config.toml
dataset = "short read English sentences (LibriTTS-R)"
weight_standardization = false
optimizer = "normuon"
adamw_lr_other_params = 0.00084
epochs = 148.9
warmup_steps = 500
Rows from block 2 of a small sound classifier, named by matrix and row number. Rows with one number belong to one channel. Each number is 128 + 24 x the weight over its row's rms, rounded and kept within 0 to 255. All counts start at 0. After the name is the row's rms in percent of the matrix's.
After each channel's rows are labels from the 100 clips, of 14848, where the channel reaches its highest value: "strongest on" is what is common among them. Only what is clearly more common there than usual is listed. The data: short read English sentences (LibriTTS-R). In brackets: how many of the 100.
# convs1: first pointwise conv (model.blocks.2.convs.1.weight, 192x128x1), inputs 0-127
# convs3: second pointwise conv (model.blocks.2.convs.3.weight, 192x192x1, transposed), outputs 0-95

convs1.45 102 [117 118 175 168 109 131 132 120 120 133 132 148 107 149 143 156 124 144  92 128 104 124 134 143 107 178 129 131  80 183 116 115 159 112  98 137 137 135  89 142 112 105 136 124 101  98 128 101 122 102 150 134 136 106  97 112 124 163 110 148  86  56 119 129 146 118 130 128 139  88  47 113 135 140 118 113 118 115 112 100 127 117 124  77 110 126  99 105  75 121 113  98 110 113 109 127  72 178 130 153 116 126 142 130 103 148 147 134 153 104 122 110 151 104 138 135  91 133 133  99 105 163 120 149 126 102 151 127]
convs3.45 101 [140 132 108 107 151 137 128 152  78 120 137 113 136 188 132 141 161 156 118  71 119 107 129  88 133 145  94 139 146  94 136  92 159 116 159 121  61 126 116 186 123 136 104 169 124 134 130 151 148 133 113 103 116 121  85 135 122 104 102 117 137 164 129 123 108 123 125 132 118 117 154 118 136 120 138 141 122 138 130 138  99 118 137  98 149 133  97 145 118 105 115 147  87 145 106 132]
strongest on: voice: female (97)

convs1.65 095 [136 149 172 138 122 148 128 116 170 143 156 152 141 139 155 149 158 154 127  91 119 174 121 118 134 111 153 124  99 132 161 108 112 115  78 111 139 123 110  98 139 163 123 131 141 114 105 170 158 135 112 139  69 127  95 146  95  78  91 152  59 129 122 143 146 143 136 148 136 184 118 123 138 161 164 127 114 145 107 105 175 123 172 113 124 128 142 132 128 105 139 118 131 122 110 117 152 115 126 116 114 120  79 134 110 116 111 151 146 130 176 125 125  98 131 131 134  98 162  96 115 124 134 154 139 162 169 172]
convs3.65 100 [116 119 160 130 165 135  93 160 100 163 139 131 134 142 164 101 153 134 102 144  94 124 141 160 104 114 143 140 153 120 116 145 111 145 121  90 101 118 111 141 147 115 117 155  94  87 122 108 161  95 140 154  80 147  87 101 124 124 122 122 138 199 156 182 150 142 101 165 161 140 139 149 130 108 126 122 101 112 114 158  87 138 110  59 133 109 137 126 115 145 127 135  59  89 129 146]
strongest on: voice: female (85)

convs1.180 095 [130 100 133 117 148 120 141 133 142 126 121 134  94 143 136 132 115 143 123 102 134 101 100 133 124 135 122 130 128 111 128  89 166 158 153 138 139 121 103 121 108 127 121 124 189 159  86 117 128 182 166 140 148  77 179 136 101 156 137  78 171 142 161 127 123 104 181 123 100 140 162 121 138 110 123 161 139 177 120 137 159 138 116 122 179  96 100 152 140 120 129 103  76 123 140 134 148 148 137 150 132 122 147 115 131 149 152  92 159 138 136 117 146 136 117 106 163 106 150 120 132 164 190 100 123 112  83 155]
convs3.180 100 [174 144 149 147 127 121 108 132 112 168 153 123 147 144 146 145 101 128 136  94 110 132 121 133 156 104 130  81 111 160 106 104 132 131 131 142 121 130  94 140 143 122 132 122 122 111 150  87 118 167 169 160 123 130 100 136 135 135 124 104 161 116 170 138 149 124 189 133 133 149 150 131 125 117 132 129 147 121  86 138 149 133 141 144 128 133 133 139 122 128 115 161 165 127 139 155]
strongest on: voice: female (85)

convs1.48 095 [125 111 114 123 137 134 137 153  64 130 157  91  93  93 162  76  83 150 147 125 137 128 123 142 161 139 162 164 129 134 135 131 138 109 108 125 134 125  92 146 132 132  89 120 131  72 188  82 136 122 154 124 169  87 175 109  58 164 105 133  74 119 134 134 134 119 153 126 119 106 172 117 129 146 147 125 139 128 124 107 127 131 138 158 162 101 106 137 132 137 121  83 128 136 135 151 120 131 141 158 115 122 127 100 154 156 148 175 129 126 131 148 125 138 144 134 144 161 147 140 129 122 103 108 141 155 120 167]
convs3.48 097 [130 178 153 116 122 108 143 108 157 182 105  90 137 145 131 152 121 126 155 123 125 110 145 104 111 102 142 143 133 164 143 127 112 135 118 170 122 114 131 112  78 127 131 139 101 125  89  99  99 193 140 139 130 106  41 126 138 136 194 149 140 142 139 152 114 131  89 102  92 129 141 105 144 119 127 150 118 122 122 141 109 125 116 108 162 166 115 113 151 136 131 142 167 129 104 108]
strongest on: voice: female (85)

convs1.12 100 [ 97 123 127 116 127 115 126 110 128 121 110 105 146 150 123 177  95 175 168 117 163 113 144 142 102 156 159 110 167 122  80  92 164 132 152 129 103 185 107 140 119  77 110 118 130 123 121 112 144  97 159  98  88 146 139 148 141 127 139  94 159 151 117 146 145 125 139 143  88 118 140 102 167 157 136 142 141 125 144 106 160 106  98  90 143 117 121 140 106 122 146 122 131 100  83 153 137 126  55 132 134 105 142 140 116 144 149 122 139  94  80 117 127 122 130 158 143 150 169  79 109 120 149 134 118 156 110 114]
convs3.12 101 [144 109  97 116 134 143 157 131 124 226 136 112 121 104 128 135 105  98 154 126 131 111 137 110 108 123 138  88 156 126 128 134 136 104 123 130  96 122 128 136 103 134 109 131 123 113  67  54 125 120  99 114 142 135  99 147 126 150 108 142 145 131 145 110 117 138 108 113 116 136 117 135 114 119 150 156 121 126 116 140 115 121 137 130  84 133 137 108 114 143 104 115 180 127 166 161]
strongest on: voice: female (82)

convs1.79 100 [133 146 129 117 119  99 172 125 135 122 155 145 134 127 110 119 131 130  98 142 116 129 120  48 158 137  66 137 146 135 106 168  67 112  95 138 132 112 129 124 126 124 167 122 151 108 113 140 133 139 112 108 142  91 142 122 117 146 129  98 116 132 154  94 121 128 152 131 124  92  48 131 117 149 138 124 136 103 119 100 120 117 139  98  83 130 153 122 142  80 150 117 124 146 165 106 136 100 123 120 143 140 111  55 101 123 100 118 124 171 138  83 123 124 163 109 105 128 128 147 110 146  80 144 127 140 141  93]
convs3.79 093 [164 135 155 135 134 153 144 196  90 149 119 117 125 186 131  97 115 182 156 150 138 160  92 122  69 150 136 107 145 124 123 136 126 117 111 144 161 143 106 145 128 135 148 108  95  87 128 127  95 115  86 125 131 138  65 120 122 138 120  77  98 157 150  95 141 148 153  94 156 125 118 110  99 157 133 136 160 127 118 133 130 101  81 138 116 182 100 146 124 129 138 133 109 134 142 144]
strongest on: voice: female (91)

convs1.152 114 [111 130 122 127  69 139 130 117 184 146 119 182 130 122  90 127 184 105 104 136 157 129 102 120 131 139 145 145  96 125 113 117 128 137  93 111 139 173 173 128 140 135 131 115 169 142 111 119  76 126 140 104 104 174 132 109 141 141 125 129 116 128 149 147 117 122 118 152 134 148 135  97 143 142 135 111 117 106 121 111 138  87 127 137 139 117 145 172  99 130 127 174 135 144 130 119 129 128 142 136 143 111 145 113 135 163 156  94 148 143 159 104 155 163 129 104 115  79 166 111  92 149 119 208  82 131 124  83]
convs3.152 114 [164 131 106 115 122 145 115 136 147 126 139 116 158 172 178 112 100 174 122 134 142 137 143 115  98 164 121 120 140 137 141 139 105 166 132 144 135 127 122 143 121 109  82  92 131 119 150  93 180 139 110 125 152 148 130 114 148 129 174 134 110 141 166 153 149 117 140 152 140 147 135 164 117 109 107 103 123 117 106 121 135 112  94 166 145 129 120 123 104 107  80 125  61 125 134 123]
strongest on: voice: male (80)

convs1.107 099 [126 133 130 128 144 122 139 149 134 188 134 129 114 120  99  66  85 136 134 124 153 134 148 131  83 124 158 100 128 182  91 114  97 113 144 112 155 100 143 121 128 164  91 122 137  95  98 142 118 110 159 106 135  86 120 119 144 127 131 169 144 130 128 174 141 141  91 161 132 140 103  86 115 116 133 120 148 151 143 119 132 146 156 113 107 214 145 122 129 128 101 157 122 103  99 171 144 163 131 156 119 109  90 124 118 153 135 111 165 115 130  89 144 145 139 162 129 149 136 151  89 134 118  89 123 124 129 106]
convs3.107 103 [153 137 142 136 141 131 143 138 158 171  93 144 118 129 147 125 121 112 237 109 118 127 130 171 134 137 151 167 130 131 112 131 130 149 124  76 119 149 117 167 158 175 146 117 135 145 214 176 115 130  87 152 121 126 104 139 118 140 138 139 143 130 144 118 126 133 222 118 131 129 119 142 139 144 151 119 139 121 179 116 132 113 114  72  91 112  98 112 115 132 130 141  94 160 134 136]
strongest on: voice: male (91)

convs1.1 099 [124 187 134 142 129 138 112 135 157 113 115 123 115 145 108 166 127 165 148 119 100 142 118 114 122 134 130 142 130 127 190 130 135  95 143 121 136 102 122 122  79 167 126 154 102 158 155 104 157 116 104 144 119 128 149 132  91 146 127 166 123 111 104 164  83 152  83 112 139 137 102 169 154 112 167 137 104 117 103 118 125 120 151 130 159 123  71 141 172 148 106 159 173 146 162 131  91 102 138 157 109 139 129 139 144 104 116 119 178 124 127  88 145 156 155 158 152 173 148 114 146 129 135 149 155 158 145 135]
convs3.1 100 [ 70 187 109 149  79  95  84  92 128 110 147 130 109  71 126 118 135 112 130 105 148 114  87 106 122 114 178 125 139 127 121 118 105 145 135 174  87 144 104 147 121 128 123 128 110 143 106 138 144  50 139 118 167 141  76 101 132 116 103 134 119 142 172 116 119 122 115 121 123 111 144 117 139 120 122 120 126 137 111 193 109 161 142 157 133 165  94 133 149 123 133 148  82 141 117 140]
strongest on: voice: male (92)

convs1.0 100 [ 90 113 137 148 136 113 105 103 106 119  92 129 146 133 151 117 119 153 131 151 179 102 145 131 115 117 117 146 152 142 115 134  89 153 103 105  81 150 100 146 124 119 130 140 138 142 137 103 117 137 120 118  81 145 155 127  96 170 133 102 159 143 138 137 144 102  69 146  99  95 123 129 103 103 193 157 137  99 145  77 158 156 158 110 128 115 148 121 140 139 176 116 113 122 133 145 101  81 178 140  84 167 152 133 146 145 144 143 111 133 126 137  92 176 157 138 142 147 131 123  98 114 104 122  98 106 160 127]
convs3.0 089 [130  86 110 139 156 120  70 146 164 155 127 130 119 129 108  83 124 169 159 152 182 145 132 130 160 114 154 123 114 123 144 128  87 181 148 136 128 176 134 100 171 155 115 136 142 101 149 170 129 140 151 132  79 104 149 133 122 138 137 126  93 119 142 118 125 141 109 132 182 110 133  93 146 100  96 104 164 136 158 145 128 149 128 135 117 121 147 142 150 142 129 107  81 118 146 122]
strongest on: voice: female (88)

convs1.115 101 [ 92 157 148 111 106 115 144 128 148 148 156 157 111 154  97 104 147 126 132 106 125  92  95 162 105 104 141 109 132 132 112 167 133 109 157 148 108 102  93 188 161 143 150 115 133 148 129 129 157  93 128 174  93 123 130 155 116 155 175 124  98 191 110 148 102 179 127 114 189 136 138 150 167 139 132 102 118 133 150 122 113 100 133 156 118 140 148 127 113 164 140  94 105 123 141 138 117 119 115 106 149 123 181 118 121 120 132 123 121 123 161 101 136  89 123  81 112 126 127  96 112  95 151 127 124 171 117 110]
convs3.115 098 [178 118 159 187 127 146 159 129 159 131  73  94 137 145 132 128 193 124 145 127 119 128 102 115 151 139  75 181 166 133 156 172 153 133 111 147  70 106 117  73 135 127 122  80 125 129 132 108 121 100  75 146 142 149 118 122 147 114 129 142 107 127 146 128  85 131 125 102  88 116 143 130 156 124 126 138 131 140  97 132 149 129 139 126 134 118 125 145 123 133 128 109  99 127 155 170]
strongest on: voice: female (95)

convs1.136 109 [ 95 177 126 160 139 141 113  93  63 150 128 136 134 104 156 120  73 113 115 124 145 121 104 126 136  91 170 186 123 155 129 127 133 121 127 124 160 120 115 121 103 134 130 146 113  54 128  69 149  87 150 121 139 132 156 156 130 135 145 133 114 108 130  70 146 137 111 130 150 140 155 126 140 151 105  84  92 118 114 118 187 157 130 139  99 157 134 126 125 133 110 100 130 147 155 157 144 121 126 130 106 133 125  98 140 144 178 105 135 132 139 136 153 122 156 146 108  93 112 171 124 123 132 141 147 144 158 104]
convs3.136 111 [120 102 129  90 155 129 173 123 106 116 116 124 122 144 149 160  94 123 134 142 114 127 123 140 131 159 135 193 159 132 130  95 138 108 149  95 117 122 104 138 122 162 134 154 119 121 128 178 121 128 135 121  99 124 121 105 128 143 140 141  67 105  77 130 140  99 108 134  88 125 126 127 122 133  97 141 132 132 122  83 148 118 137 128  89 104 103 142 117 141 136 123 118 130  88 161]
strongest on: voice: male (74)

convs1.14 093 [153 126 135 138 116 121 142 121 137 153 107 137 137 144 142 156 149  90 118 149 156  88 147  89 151 140 102 178 131 149 120  92 103 124 146  90 143 131 153 141 173  87 189  96 149 102 121 100 124  99 136 118 133 145 131 104 136 156 157 134 119 112 114 146 138 112 122 138 138 140 144 151 128 140 151 133 150  74 117 161 136 112 139  95 132 121 110 148  84 128 110 206 151  77 149 131 118 128 122 136 118 125 126 115 135 105 142 102 153 140 146 130 143 121 107  86 166  88 148 137 130 113 145 188 143  70 110  96]
convs3.14 108 [155 165  88 106 122 129 122 118  99 130 136 139  95 140  82 112  89 134 128 176 134 129 124 127  93 149 125 113 110 111 114 187 123  99 126 148 154 140 178 118 139 125 165 113 122 116  79 169 129 138 131 162 128 119 104 134 156 123 170 120 169 146  89 136 119 116 112 150 121 116 144 126 127 112 172 145 128 166 132 109 154 108 128  89 118 112 148 139 143 121 118  54  97 123 102 167]
strongest on: voice: male (78)

convs1.133 094 [162 154 116  99 110  86  68 150 127 128 132 145 134 101 124  64 143  87 125 145 139 139  84 149 130  96 124 127 146 111 142 147 123 112 135 108 115 130 123 146 105 122 137  88 117 131 136 122 142 124 136 101 173 152  91  88 165 136 102 139 160 161 145 161 130 122 163 132 153 119 131  92 135 114 153 111 159 159 146  96 120 103 155 130  93 165 147 130 126  94 150 115 112 164 124 172 102 135  95 109 113 133 132  75 119 137 114 123 149 118 158 104 148 146 107 165 131 139  61 136 143 112 100 153  93 128 161 124]
convs3.133 091 [174 162  97 155 183 110  97 118 219 104  95 108 131 100 151 144 158 144 146 123 149 119 168 103 135 144 110 128  96 132 162 116 107 118 122 149 143 117 134 138 115 103 148 152  98 137 183 146 119 148 122 122 140 127 128 101 148  91 128 115  83 128 129 152 124 150 125 114 137 164 124 135 141 101 152 154 133 126 120 133 185 152 124 123 104  85 120 161 131 110 181 129  85 124  87 138]
strongest on: voice: female (82)

convs1.111 101 [ 87 102 154 144 137 147 131 112 146 140 131  84 138 128 110 102 116  95 130  88 121 125 139 129 102 151 109 104 121 123 134 149  93 138 142 129 119 128 133 131 138 122  95 137 188 170  91 132 101 116 133 114 147 143 141 140 147  99  78 122 107 188 123 146 111 132  90 143  85 100 144 164 132 108  86 153 140 152 137 145 114 142 137 141 126 126 155 145 136 101 132 126 146 106 121 166 114 123 192 153 145 103 207 126  97 126 132 106 140 146 136 127 147 159 111 135 131 138 160 167 129 104 154 120 135 105  58 151]
convs3.111 098 [113 113 166 190 131 108 117 131 139 145 133 103 142 165 123 138 180 142 113 126 107 134  91 118 114  89  83  88 149  85 157 135 128 125 136 115  94 174 140 149 121 130 169 127 132 124 158 146 127  93 104  81  82 149 103 151 132 151 134 118 112 123 118 141 137 141 203 139 136 127 151 148 144 131  99 142 155 123 118 173 129 131 140  88 153 171 122  81 125 115 141 138 111 123 131 103]
strongest on: voice: female (84)

convs1.93 101 [ 94 118 115 138 113 118 138 127 150 106 122 174 152 121 139 150 164 127 159 147 107 129 123  99 121 106 135 115 122 170 138 155 105 114 144 194 125 128 138  89 128 120 115 137  83 129 190  92 118 113 112 117 158 138 160 182 158 153 112 139 154 124 145 117 134 163  88 113 153 138 145 138  97 121 103  96 115 171 140 105  85 125 125  82 121 111 147  98 117 132 136 143 161 129 122 108 107 184 112 160 135 164 130 130 115 142 102 121 142 121 121 174 163 135  98  74 144 130  91 136 114 134 131 123 153  83 108 135]
convs3.93 101 [160 103 122 165 134 136 121 119 148 139 130 109 129 173 163 136  68 110  91 112 137 104 113 100  91 142 180 153 126 164 122 104 120 109 126 186 133 140 109 169 133 130 136 147 165 143 117 169 175 144 144 165 125 124 106 132 131 128 128 129  99  62 129 118 122 148 129 119 151 117 107 143 138 140 157 113 123 122 104 144 149 139 116 128 127 150 123 112 114 119 121 166 118 116 104 198]
strongest on: voice: female (90)

convs1.159 114 [148 120 115 107 130 145 122 117 153 134 111 176 116 134 185 119 108 100 152 141  96 134  83 119  97 154  76 154 171 156 151  82  93 156 116 137 142 125 112 132 124 141 150 114 173 151 111 139 126 150  83 147 135 125 148 102 103  91 109 136 109  88 130 147 116 127 119 133 133  95 111 115 119 136 151 136 135 132 109 136 124 128 111  54 115 118 139 141 112  79 119  98 154 135 185 141 152 155 185 120 117 143 129  98 132 135 128 117 137 126 145  73 126 144 108 121 133 152 122 173 109 148 155 152 174 133 133 151]
convs3.159 101 [138 172 137 170 148 154 108 141 159 161 140 100 121 122 115 121 155 148 127 144  91 153 139 111  98 119 143 121 115  95 139 123  98  96 139 129 133 128  98 118 131 119 147 144 111 129 168 134 102 152 162 118 100 149  73 166 116 183 117  95 194  93 101 117 151 158 171 119  91 151 121 133 111 101 134 138 115 132 134 172  79 113 126 107 130  98 156 130 117 165 136 134 125 111  99 101]
strongest on: voice: female (100)

convs1.70 092 [105 118 174 146 160  92 180 111 134 153  96  85  93 122 174 147 124 140 124 109  95 101 138 117  92 152 123 137 119 155  98 111  60 131 119  99 126 120 128 135 120 125 131 108 118 105 141  94 118 111 131 106  84 167 105 108 116 139 110 126 120 130 127 126 123 144 110 140 118 141 132 136 126 114 125  91  97 124 109 146 123 197 112 117 106  93 149 133  87  99 109 177 106 149 140 115 196 147  79 101 146 152 128 120 127 100 146  76 105 133 127 140 147 106 135 147 120 135 154 110 102 115 136 126  89 102 130 138]
convs3.70 100 [107 141 109 165 119 126 154 151 102 125 145 100 125  79  63 135 111 124 145  98  91 129 106 112 122 144 178 104 152 168 165 116 127 103 134 169 145 130 114 181 114  99 126 142 131  97 131 180 116 149 118 120 125 124  77 131 120 123 122 103 144 113 129 126 143 116 121 127 130 142 125 135 126 145 116 143 129 122 125 119  90 122 120 108  93 101 122 121 116 144 123 118 132 115 113 198]
strongest on: voice: female (90)

convs1.186 092 [ 87 172  79  92 121  93 104 147  89 149 112 118 118  92 163 116 110  96 125 151 105 132 123 150 141 158 138 119 131 146 146 113 146 154 147 121 138 133 153 127 172 125 142 132  99 119 164 127 105 110 103 169 122 173 152 114 162  80 127 109 166  92 126 123 122 134 114 107 147 125 136 111 120 152 122 158 126 111 143 142 127 101 110 119 151 120 117 142 139  90 129 123 110 164 120 115  84 109 150 160  65 124 126 133 122  71 136 175 152 105 122 133  79 145 116 173 129 122 111 124 114 112 120 126  65  99 112 105]
convs3.186 096 [128  90 134 115  90 100 112 141 125  90  73 104 157 135 165 152 125 136 141 132 102  90 135  95 139 134 114 115 146 116 133 150 112 135 113 161 155 151 126 104 129 127  82 140 183 126 135 141 103 125 143 135 163 143 119 137 154 144 126 143 112 132 126 124 120  79  98 119 144 117 101 125 153 131 129 125 113 134 143  55  82 136 125 142 101 136 147 106 120 137 151 115 209 132 173 148]
strongest on: voice: male (86)

convs1.114 109 [162 131 152 153 119  93 135 121 120 155 117 160 102 107 133 126 162  89 174 103 126  97 103 157 126 123 136 115  99 111 127 153 128 122 139 108 102 137 137 144 143 125 147 111  99 140 122 147  91 126 132  95 131 171 119 107 148 156  74 138 141 117 122 125 139 157 136 108  89  80 121  96 128 105 113 112 197 171 131 109 103 182 107 145 125 111 153 111 151 135 143 112 150 112  92 107 121 106 143 101  68 111 114 125 107 124 114  91 114 167  96  99 138 176 128 106 135 106 110 108 119 119 133 145 115 186 128  96]
convs3.114 100 [191 112 111 142 106 123  95  99 150 133 111 134 133  79  84  70  57 119 104 107 106  93 149 131 153 113 127 146 167 142  91 131 135  95 125 128 118  95 123  94 125 139 163 125 132 123 128 195 147  91 110  88 138 113 150 114 129 145 160 142  90 135 121 118 152 120 117 148 130 142 107 109 153 115 117 104 136 130 116 158 131 104 128 136 172 155 144 142 133 149 152 141 120 137  78 121]
strongest on: voice: male (81)

convs1.30 112 [121 130 164 104 162  98 169  87 133 209 136 133 136 160 152 137 147 141 113 110 149 145 154 142 143  98 164  89 163 117  89 141 132 112 132  71 192 139 123 129 132 117 142 134 120 141 178 108 115 145 131 105 102 121 147 134 173 112 113 154 150 130 112 165 139 168  97 133 107 130 125 116 134 176 135 152  91 147 115 148  91  95 180 124 117 138 120 102 102  98 158 112  97 141 137 108 101 114 140 118 131 138 122 122 127 110 113 122  86 146 133 128 135 131 127 155  89 111 139 150 145 138 130  93 151  95 133 138]
convs3.30 107 [173 171 115 106 127 139  97 133 109  88 125 130 152 104 108 156 137 133 118 117 113 102 138 119 112 104 134 132 101 106 127 139 133 116 130  73 119 142 107 102 125 125 116 129 154 155  96 197 124 127 114 131 154 131 116 124 127 114 160 126 151 103 181 123 122 147  91 152 163 107 133 118 130 131 139 124 126 123 131  34 145 122 135 177 129 114 126 110 113 104 111 206  96 112  99  99]
strongest on: voice: female (92)

convs1.15 095 [176  92  84 130 133 116 141 114 141 133 139 150 114 104 153 159 135 110 126 132 126  98 111 171 104 149 152 109 138 103  99 139 140  96 127 148 107 103 131 160 140 146 153 133 149 132 158 153 159 117 117 138 122 175 146 103 146 117 117 144 148 120  78 121 108 131 120 131 130 101  92 103 105 140 114 147 150 123 106 119 147 122 146 119 133  99 136 154 158  80 157 177 122 157 115 133 152  94 135 170 140 178  73 101 106 148 118 164  90  91 104 127 147 148 108 164 159 111 153  97 134 121 146  79 130 104  82 141]
convs3.15 098 [122  96 114 108  86 112 166 145 125 133 103 149 120 136 139 112  99 127 180 134 115 103 129 110 103 118 113 146 138 138  85 175 145 169 131 149 128 172 127 141 136 131 127 144 129 126 129 169 132  94  93 108 110 105  99 166 135  96 145 102  51 111 162 114  94 143 174 132 110 137 135 144 153  90 112 106 120 126 121 144 142 126 126 120 119 124 126 119 136 116 131  92 118 135 111 118]
strongest on: voice: female (96)

convs1.97 094 [161 168 123 160 112  93 109 130 147 166 114 143 115 136 152 121 115  93 120 152 134  90 167 131 116 139 161 129 101 118 128  98 133 118 148 146  96 109  62 140 181 150 140  98 101 126 166 165 139 152 118 102 140 121 127 166 127 162 139 171 156 109 135 133  96 117 100  95 125 101 168 121 135 143 120 115 146 132 136 152 167 128 107 146 136 131 164 136 124 176 149 123 139 124 166 146 122 140  95 106 116 119 177 133  86 149 113 101 165 128 118 152 119 111 100 126 149 148 104 169 135  85 161 111 100 141  95 145]
convs3.97 097 [143 160  99 143 127 130 121 100 129 143 100 123  92 155 114 101 154 114 133 126 145 125  99 138 184 132 119 138 112  98 146 121 125 140 150 146 131 123  93 104  96 147 128 100  89 121 147 157 141 147 105 124  96 130  75 151 121 127 132 130 103 131 120 144 138 120 163 144 124 125 120 107 126  95 152 114 114 136 165 162 149 125 125 114 127 109  98 109 130 108  77 107 108 141 114 158]
strongest on: voice: female (90)

convs1.52 105 [107 143 107 136 112 170 116 126 144 107 163 109 127 147  87 122 172 102  90 159 155 111 138 127 100 143 139  90 112 125 155 120  91 129 122 128 165  88 136 126 159  94 139 155 135 129 108 106 201  91 130 149 112 158 152 128 107 126 123  99 107 100 147 172 133 196 119 145 120 123 108 137 152  77 146 115 141 138 137 145 125 125 134 135  97 176 107 147 117 127 131 137 115 101 143 162 139 102 133  95 146 128 108 137 122 143 120 124 151 129  81 123  88 135 161 155 106  95  90 135 121  91 165 145  87 142 127 142]
convs3.52 093 [137 126 134 138 107 101 162 122  78  95 159 122 111 146 135 126 153 109 121 137  93 121 137 107 121 127  98 119 126 136 143  95 117 135 154 183 106 129 100  69 126 132 170 133 116 131 115  93 134 170 124 207 107 142 104 168 141 171 130 134  88 126 125 101 111 134 101 136 131 140  94 149 142 155 136 181 136 114 159 126 134 127 119 199 145 138 151 174 134 142 119 180  80 141 113 124]
strongest on: voice: male (97)

convs1.109 090 [122 115 139 119 125 117 130 129 112 120 158 114  97 151 138 132 115 100 105 138 122 117 157 105 100 145 108 131 154 157 117  86 156 104  96 114 122 107 106 199  90 140  80 115  98 129 106 210 144 134 125 140 103 138 147 168 105 104 130 176 125 115 153  69 125 162 123 131 192 138 119 132 139 107 148 142 133  90 128 155  99 152 100 156 108 139 122 118 140 117 135 119 153 154 112 145 115  89 130 111 102 110 122 128  96 143 121 120 131 103 185 128 160 131 114 126  91 106 149 115 104 142 127 140 151 174 133 139]
convs3.109 088 [112 103 142 137 136 126 170  90 150 120  96  78 134 123 110  94 141  97 159 100 110 110  93 142 144 122 150 154  91 149 135 116 127 117 167  77 150  80 112 123  98 138 162 131 130 138 132  70  95 122 150 130 100  76 152 153 114 104  85  93 131 154 109 106  95 143 118 135 121 149 128  94 130 138 120 113 131 119 154 104 129 143 145 132 144  98 134 111  73 119  69 112 166 117 146 156]
strongest on: voice: male (93)