Weights of a small sound classifier: 26041 training examples.
Rows from block 2 of a small sound classifier, named by matrix and row number. Rows with one number belong to one channel. Each number is 500 + 25 x the weight over its row's rms, rounded and kept within 0 to 999. All counts start at 0. Numbers have three digits each.
After each channel's rows are labels from the 100 clips, of 14848, where the channel reaches its highest value: "responds to" is what is common among them; "loudest" is the band of the loudest frequency at the time of the peak. Only what is clearly more common there than usual is listed. The data: short read English sentences (LibriTTS-R).
# convs1: first pointwise conv (model.blocks.2.convs.1.weight, 192x128x1), inputs 0-127
# convs3: second pointwise conv (model.blocks.2.convs.3.weight, 192x192x1, transposed), outputs 0-95

convs1.11:507476503488497499545483510535550491514525543500519510509515498450496511515529484490475518506500507475489506524480505455498453497470474543477479526469511458471497503484520521476496502496474490467524495498470533518519523480525495491457506519517506533494467527454518530521465574534474541497469525524517501553491503508483486501524503456514432479513503504548459494547500511470485504489513
convs3.11:524438553462510527473512474549465516500520504521458528453526515484493521545521497513468509499475496486516481504516473475492493508501452500486500511534486514474513503491519520522508517548518503495480409501517512494517519480516516557510488499523516526464543600521474513515506524549519500450
responds to: voice: male
loudest: 250 to 500 Hz

convs1.54:462514470501517509511498492470512492503498532486524499496535514516483489530531515483489513550492516481473513519547518477555500470485513491505476524488490504503565480526484495484517515486462510524505456501520479522466510491522507446490469492506461516508524481493496519481495468500494521546484550504501552497525484488516529525514518495487463531539516519492509503492532492380513494485461
convs3.54:491508490517480485538488507515461447509466454452504497557455456472486491514500524548522528532461494526513530505470504490502500524479523521473499499580496527536483566480498499447513496509491483511470490502493483511496511526484471505507460548511501503462458536521513514509508476502506504504
responds to: voice: male
loudest: 250 to 500 Hz

convs1.190:515517478497469496525492554520495506482533482511494486498512502499455504541490521491536495468542518448495488440511488490504453525507520452506499496541545521472501477478493482532566527493517504497510469491495488535494537474497558523488472500484510508552495523500487504497496535509538508517539521515501521455522485523526501498535487527456496545537497522497509464509467541509513499458497
convs3.190:484556534465496504538471510540492470542506489526492482467473499516476512531475502522515520528515530491512486515533525499503515479490530510486475491488509462494485460495475526472492568480483501482484515453488518506535526526540516493516448504486512529496486532527517543546514469501572528511
responds to: voice: female
loudest: 500 to 1000 Hz; 250 to 500 Hz

convs1.98:488511440515509516530501528469503501471503467488492512485515489520498506519556468560503506469531503497476497504498492440490522441521522530482518514522502495503481511498525509486482504484486538437504504492462500497524481494499515482453468515524484537483431506537453505488473515493507489516462493463526518501502478539486529488470513517496550496510512508455531506486479515435504537510476
convs3.98:532502510561502514541542489449531495500490582538531497552501480519506498479523506492480496529479502508502477522510507518509504470505488509486511488518471513526513562514519486495501443478474496492495489490468493502500483500520510517495554541487480500520485514481510511504478502438507505495
responds to: voice: male
loudest: 250 to 500 Hz

convs1.25:509490586521474467479480516520499488523488511463524481529520482463519507484462532536549500454483530522512509511471546485482526532496515476503505484489507538497551507481475478513529485540498486484481491501520515455463504492521511488535490519508504475532491517500520507467485482519492504497479543513529509526507531511497486476482559511541469478492506532480494523473469473555520489470550
convs3.25:473494451525481504526487544460460500510495482494512491514506489501516496523474496504523471522521490474524536527491507489453508496472530498488539502591483538490500494495504487538499527489527492499487481493503491518508515480454491513493496504514495501514489476484471480493512506465506466463
responds to: voice: female
loudest: 500 to 1000 Hz

convs1.78:493504500457505487502521500507496499474475499481488489495516471489547534504523512548502528547520492456499489494505509435508500568515471455534529491530488534503470533487503493496479497491494516519505452471477526498512513500493489474469494519506499484499474469533500520548480501465527511501439513468474429508472466466491431471483516487480493483512503514480536483486523526469505523471493
convs3.78:489518501479467488496478510499496478474473524538515487487455511514551488474482481470480517524473508502524555499526519487529478497500501518505560490480522480470478569484487478502495546535449494480540486484503502504491512534491517480494518491452493515483486519511479485478492552462476514506
responds to: voice: male
loudest: 500 to 1000 Hz

convs1.62:526500502493523504478494504521504493557511515478485504495509490490526519468483487463517511521495524497502505466499496506513504508521492515506523520463479520484496509504485497586525470485530484468492508529500525475485467503504514424500499500516531514480522485493529534449493522492559488484535534513504504501498487508510498468528522510539453482507512520431551543468484501530523420489475
convs3.62:498468497490541474533540519491541467498558510508493517510529505511487468464520526454500510477488496529508475508482545502484523479545518509546480487512498527508487501493493478478492479494479485509506517453508527522499514450502506495494471537471485477544494502525462473506494531468495467525
responds to: voice: male
loudest: 250 to 500 Hz; 500 to 1000 Hz

convs1.82:561482495540542519531463468487508508466492469529504448497530498491532465493450480522502491504470489484509527459508473473482515507469490467481508486551502484531496507503505545525509482506544508518505493467512531503555486482522493521538502507480482486470476474524466571511533519500489480532493553521493503428510483506457476506496473484513511542521470500503510508498506474494506510496503
convs3.82:503516535473504515459459459444462491532472494525530506485542478514533521561502458506495482521523508526498552513484473505517490530482511485490478549520483483521520466490508482512485520507490483515500458517456500467498503468515489531495482568507507476505504476502513513471504522476512517488
responds to: voice: female
loudest: 250 to 500 Hz

convs1.16:465500503489515480519473521492497533483518521504475523472522517521535499546552479494439472516514506521494547503502510482516516518508561497501485484478521487499469505482501564500502509512515528521536476476538519542536521471491504497511474519484527465430501472505484509480478514517474490509502489548476502470458438553474513483519533452524485514487535481510519479510476485518489507483519
convs3.16:520514489514500481524480462495463470492494546491499505468514532507533499487467538472527498504521492420513553442521469490477517511514554528450557505506588491512489467499499502548523519476482519512512503519493515516509483509499486506492478534529495506551515449478520509490500500516500533479
responds to: voice: female
loudest: 250 to 500 Hz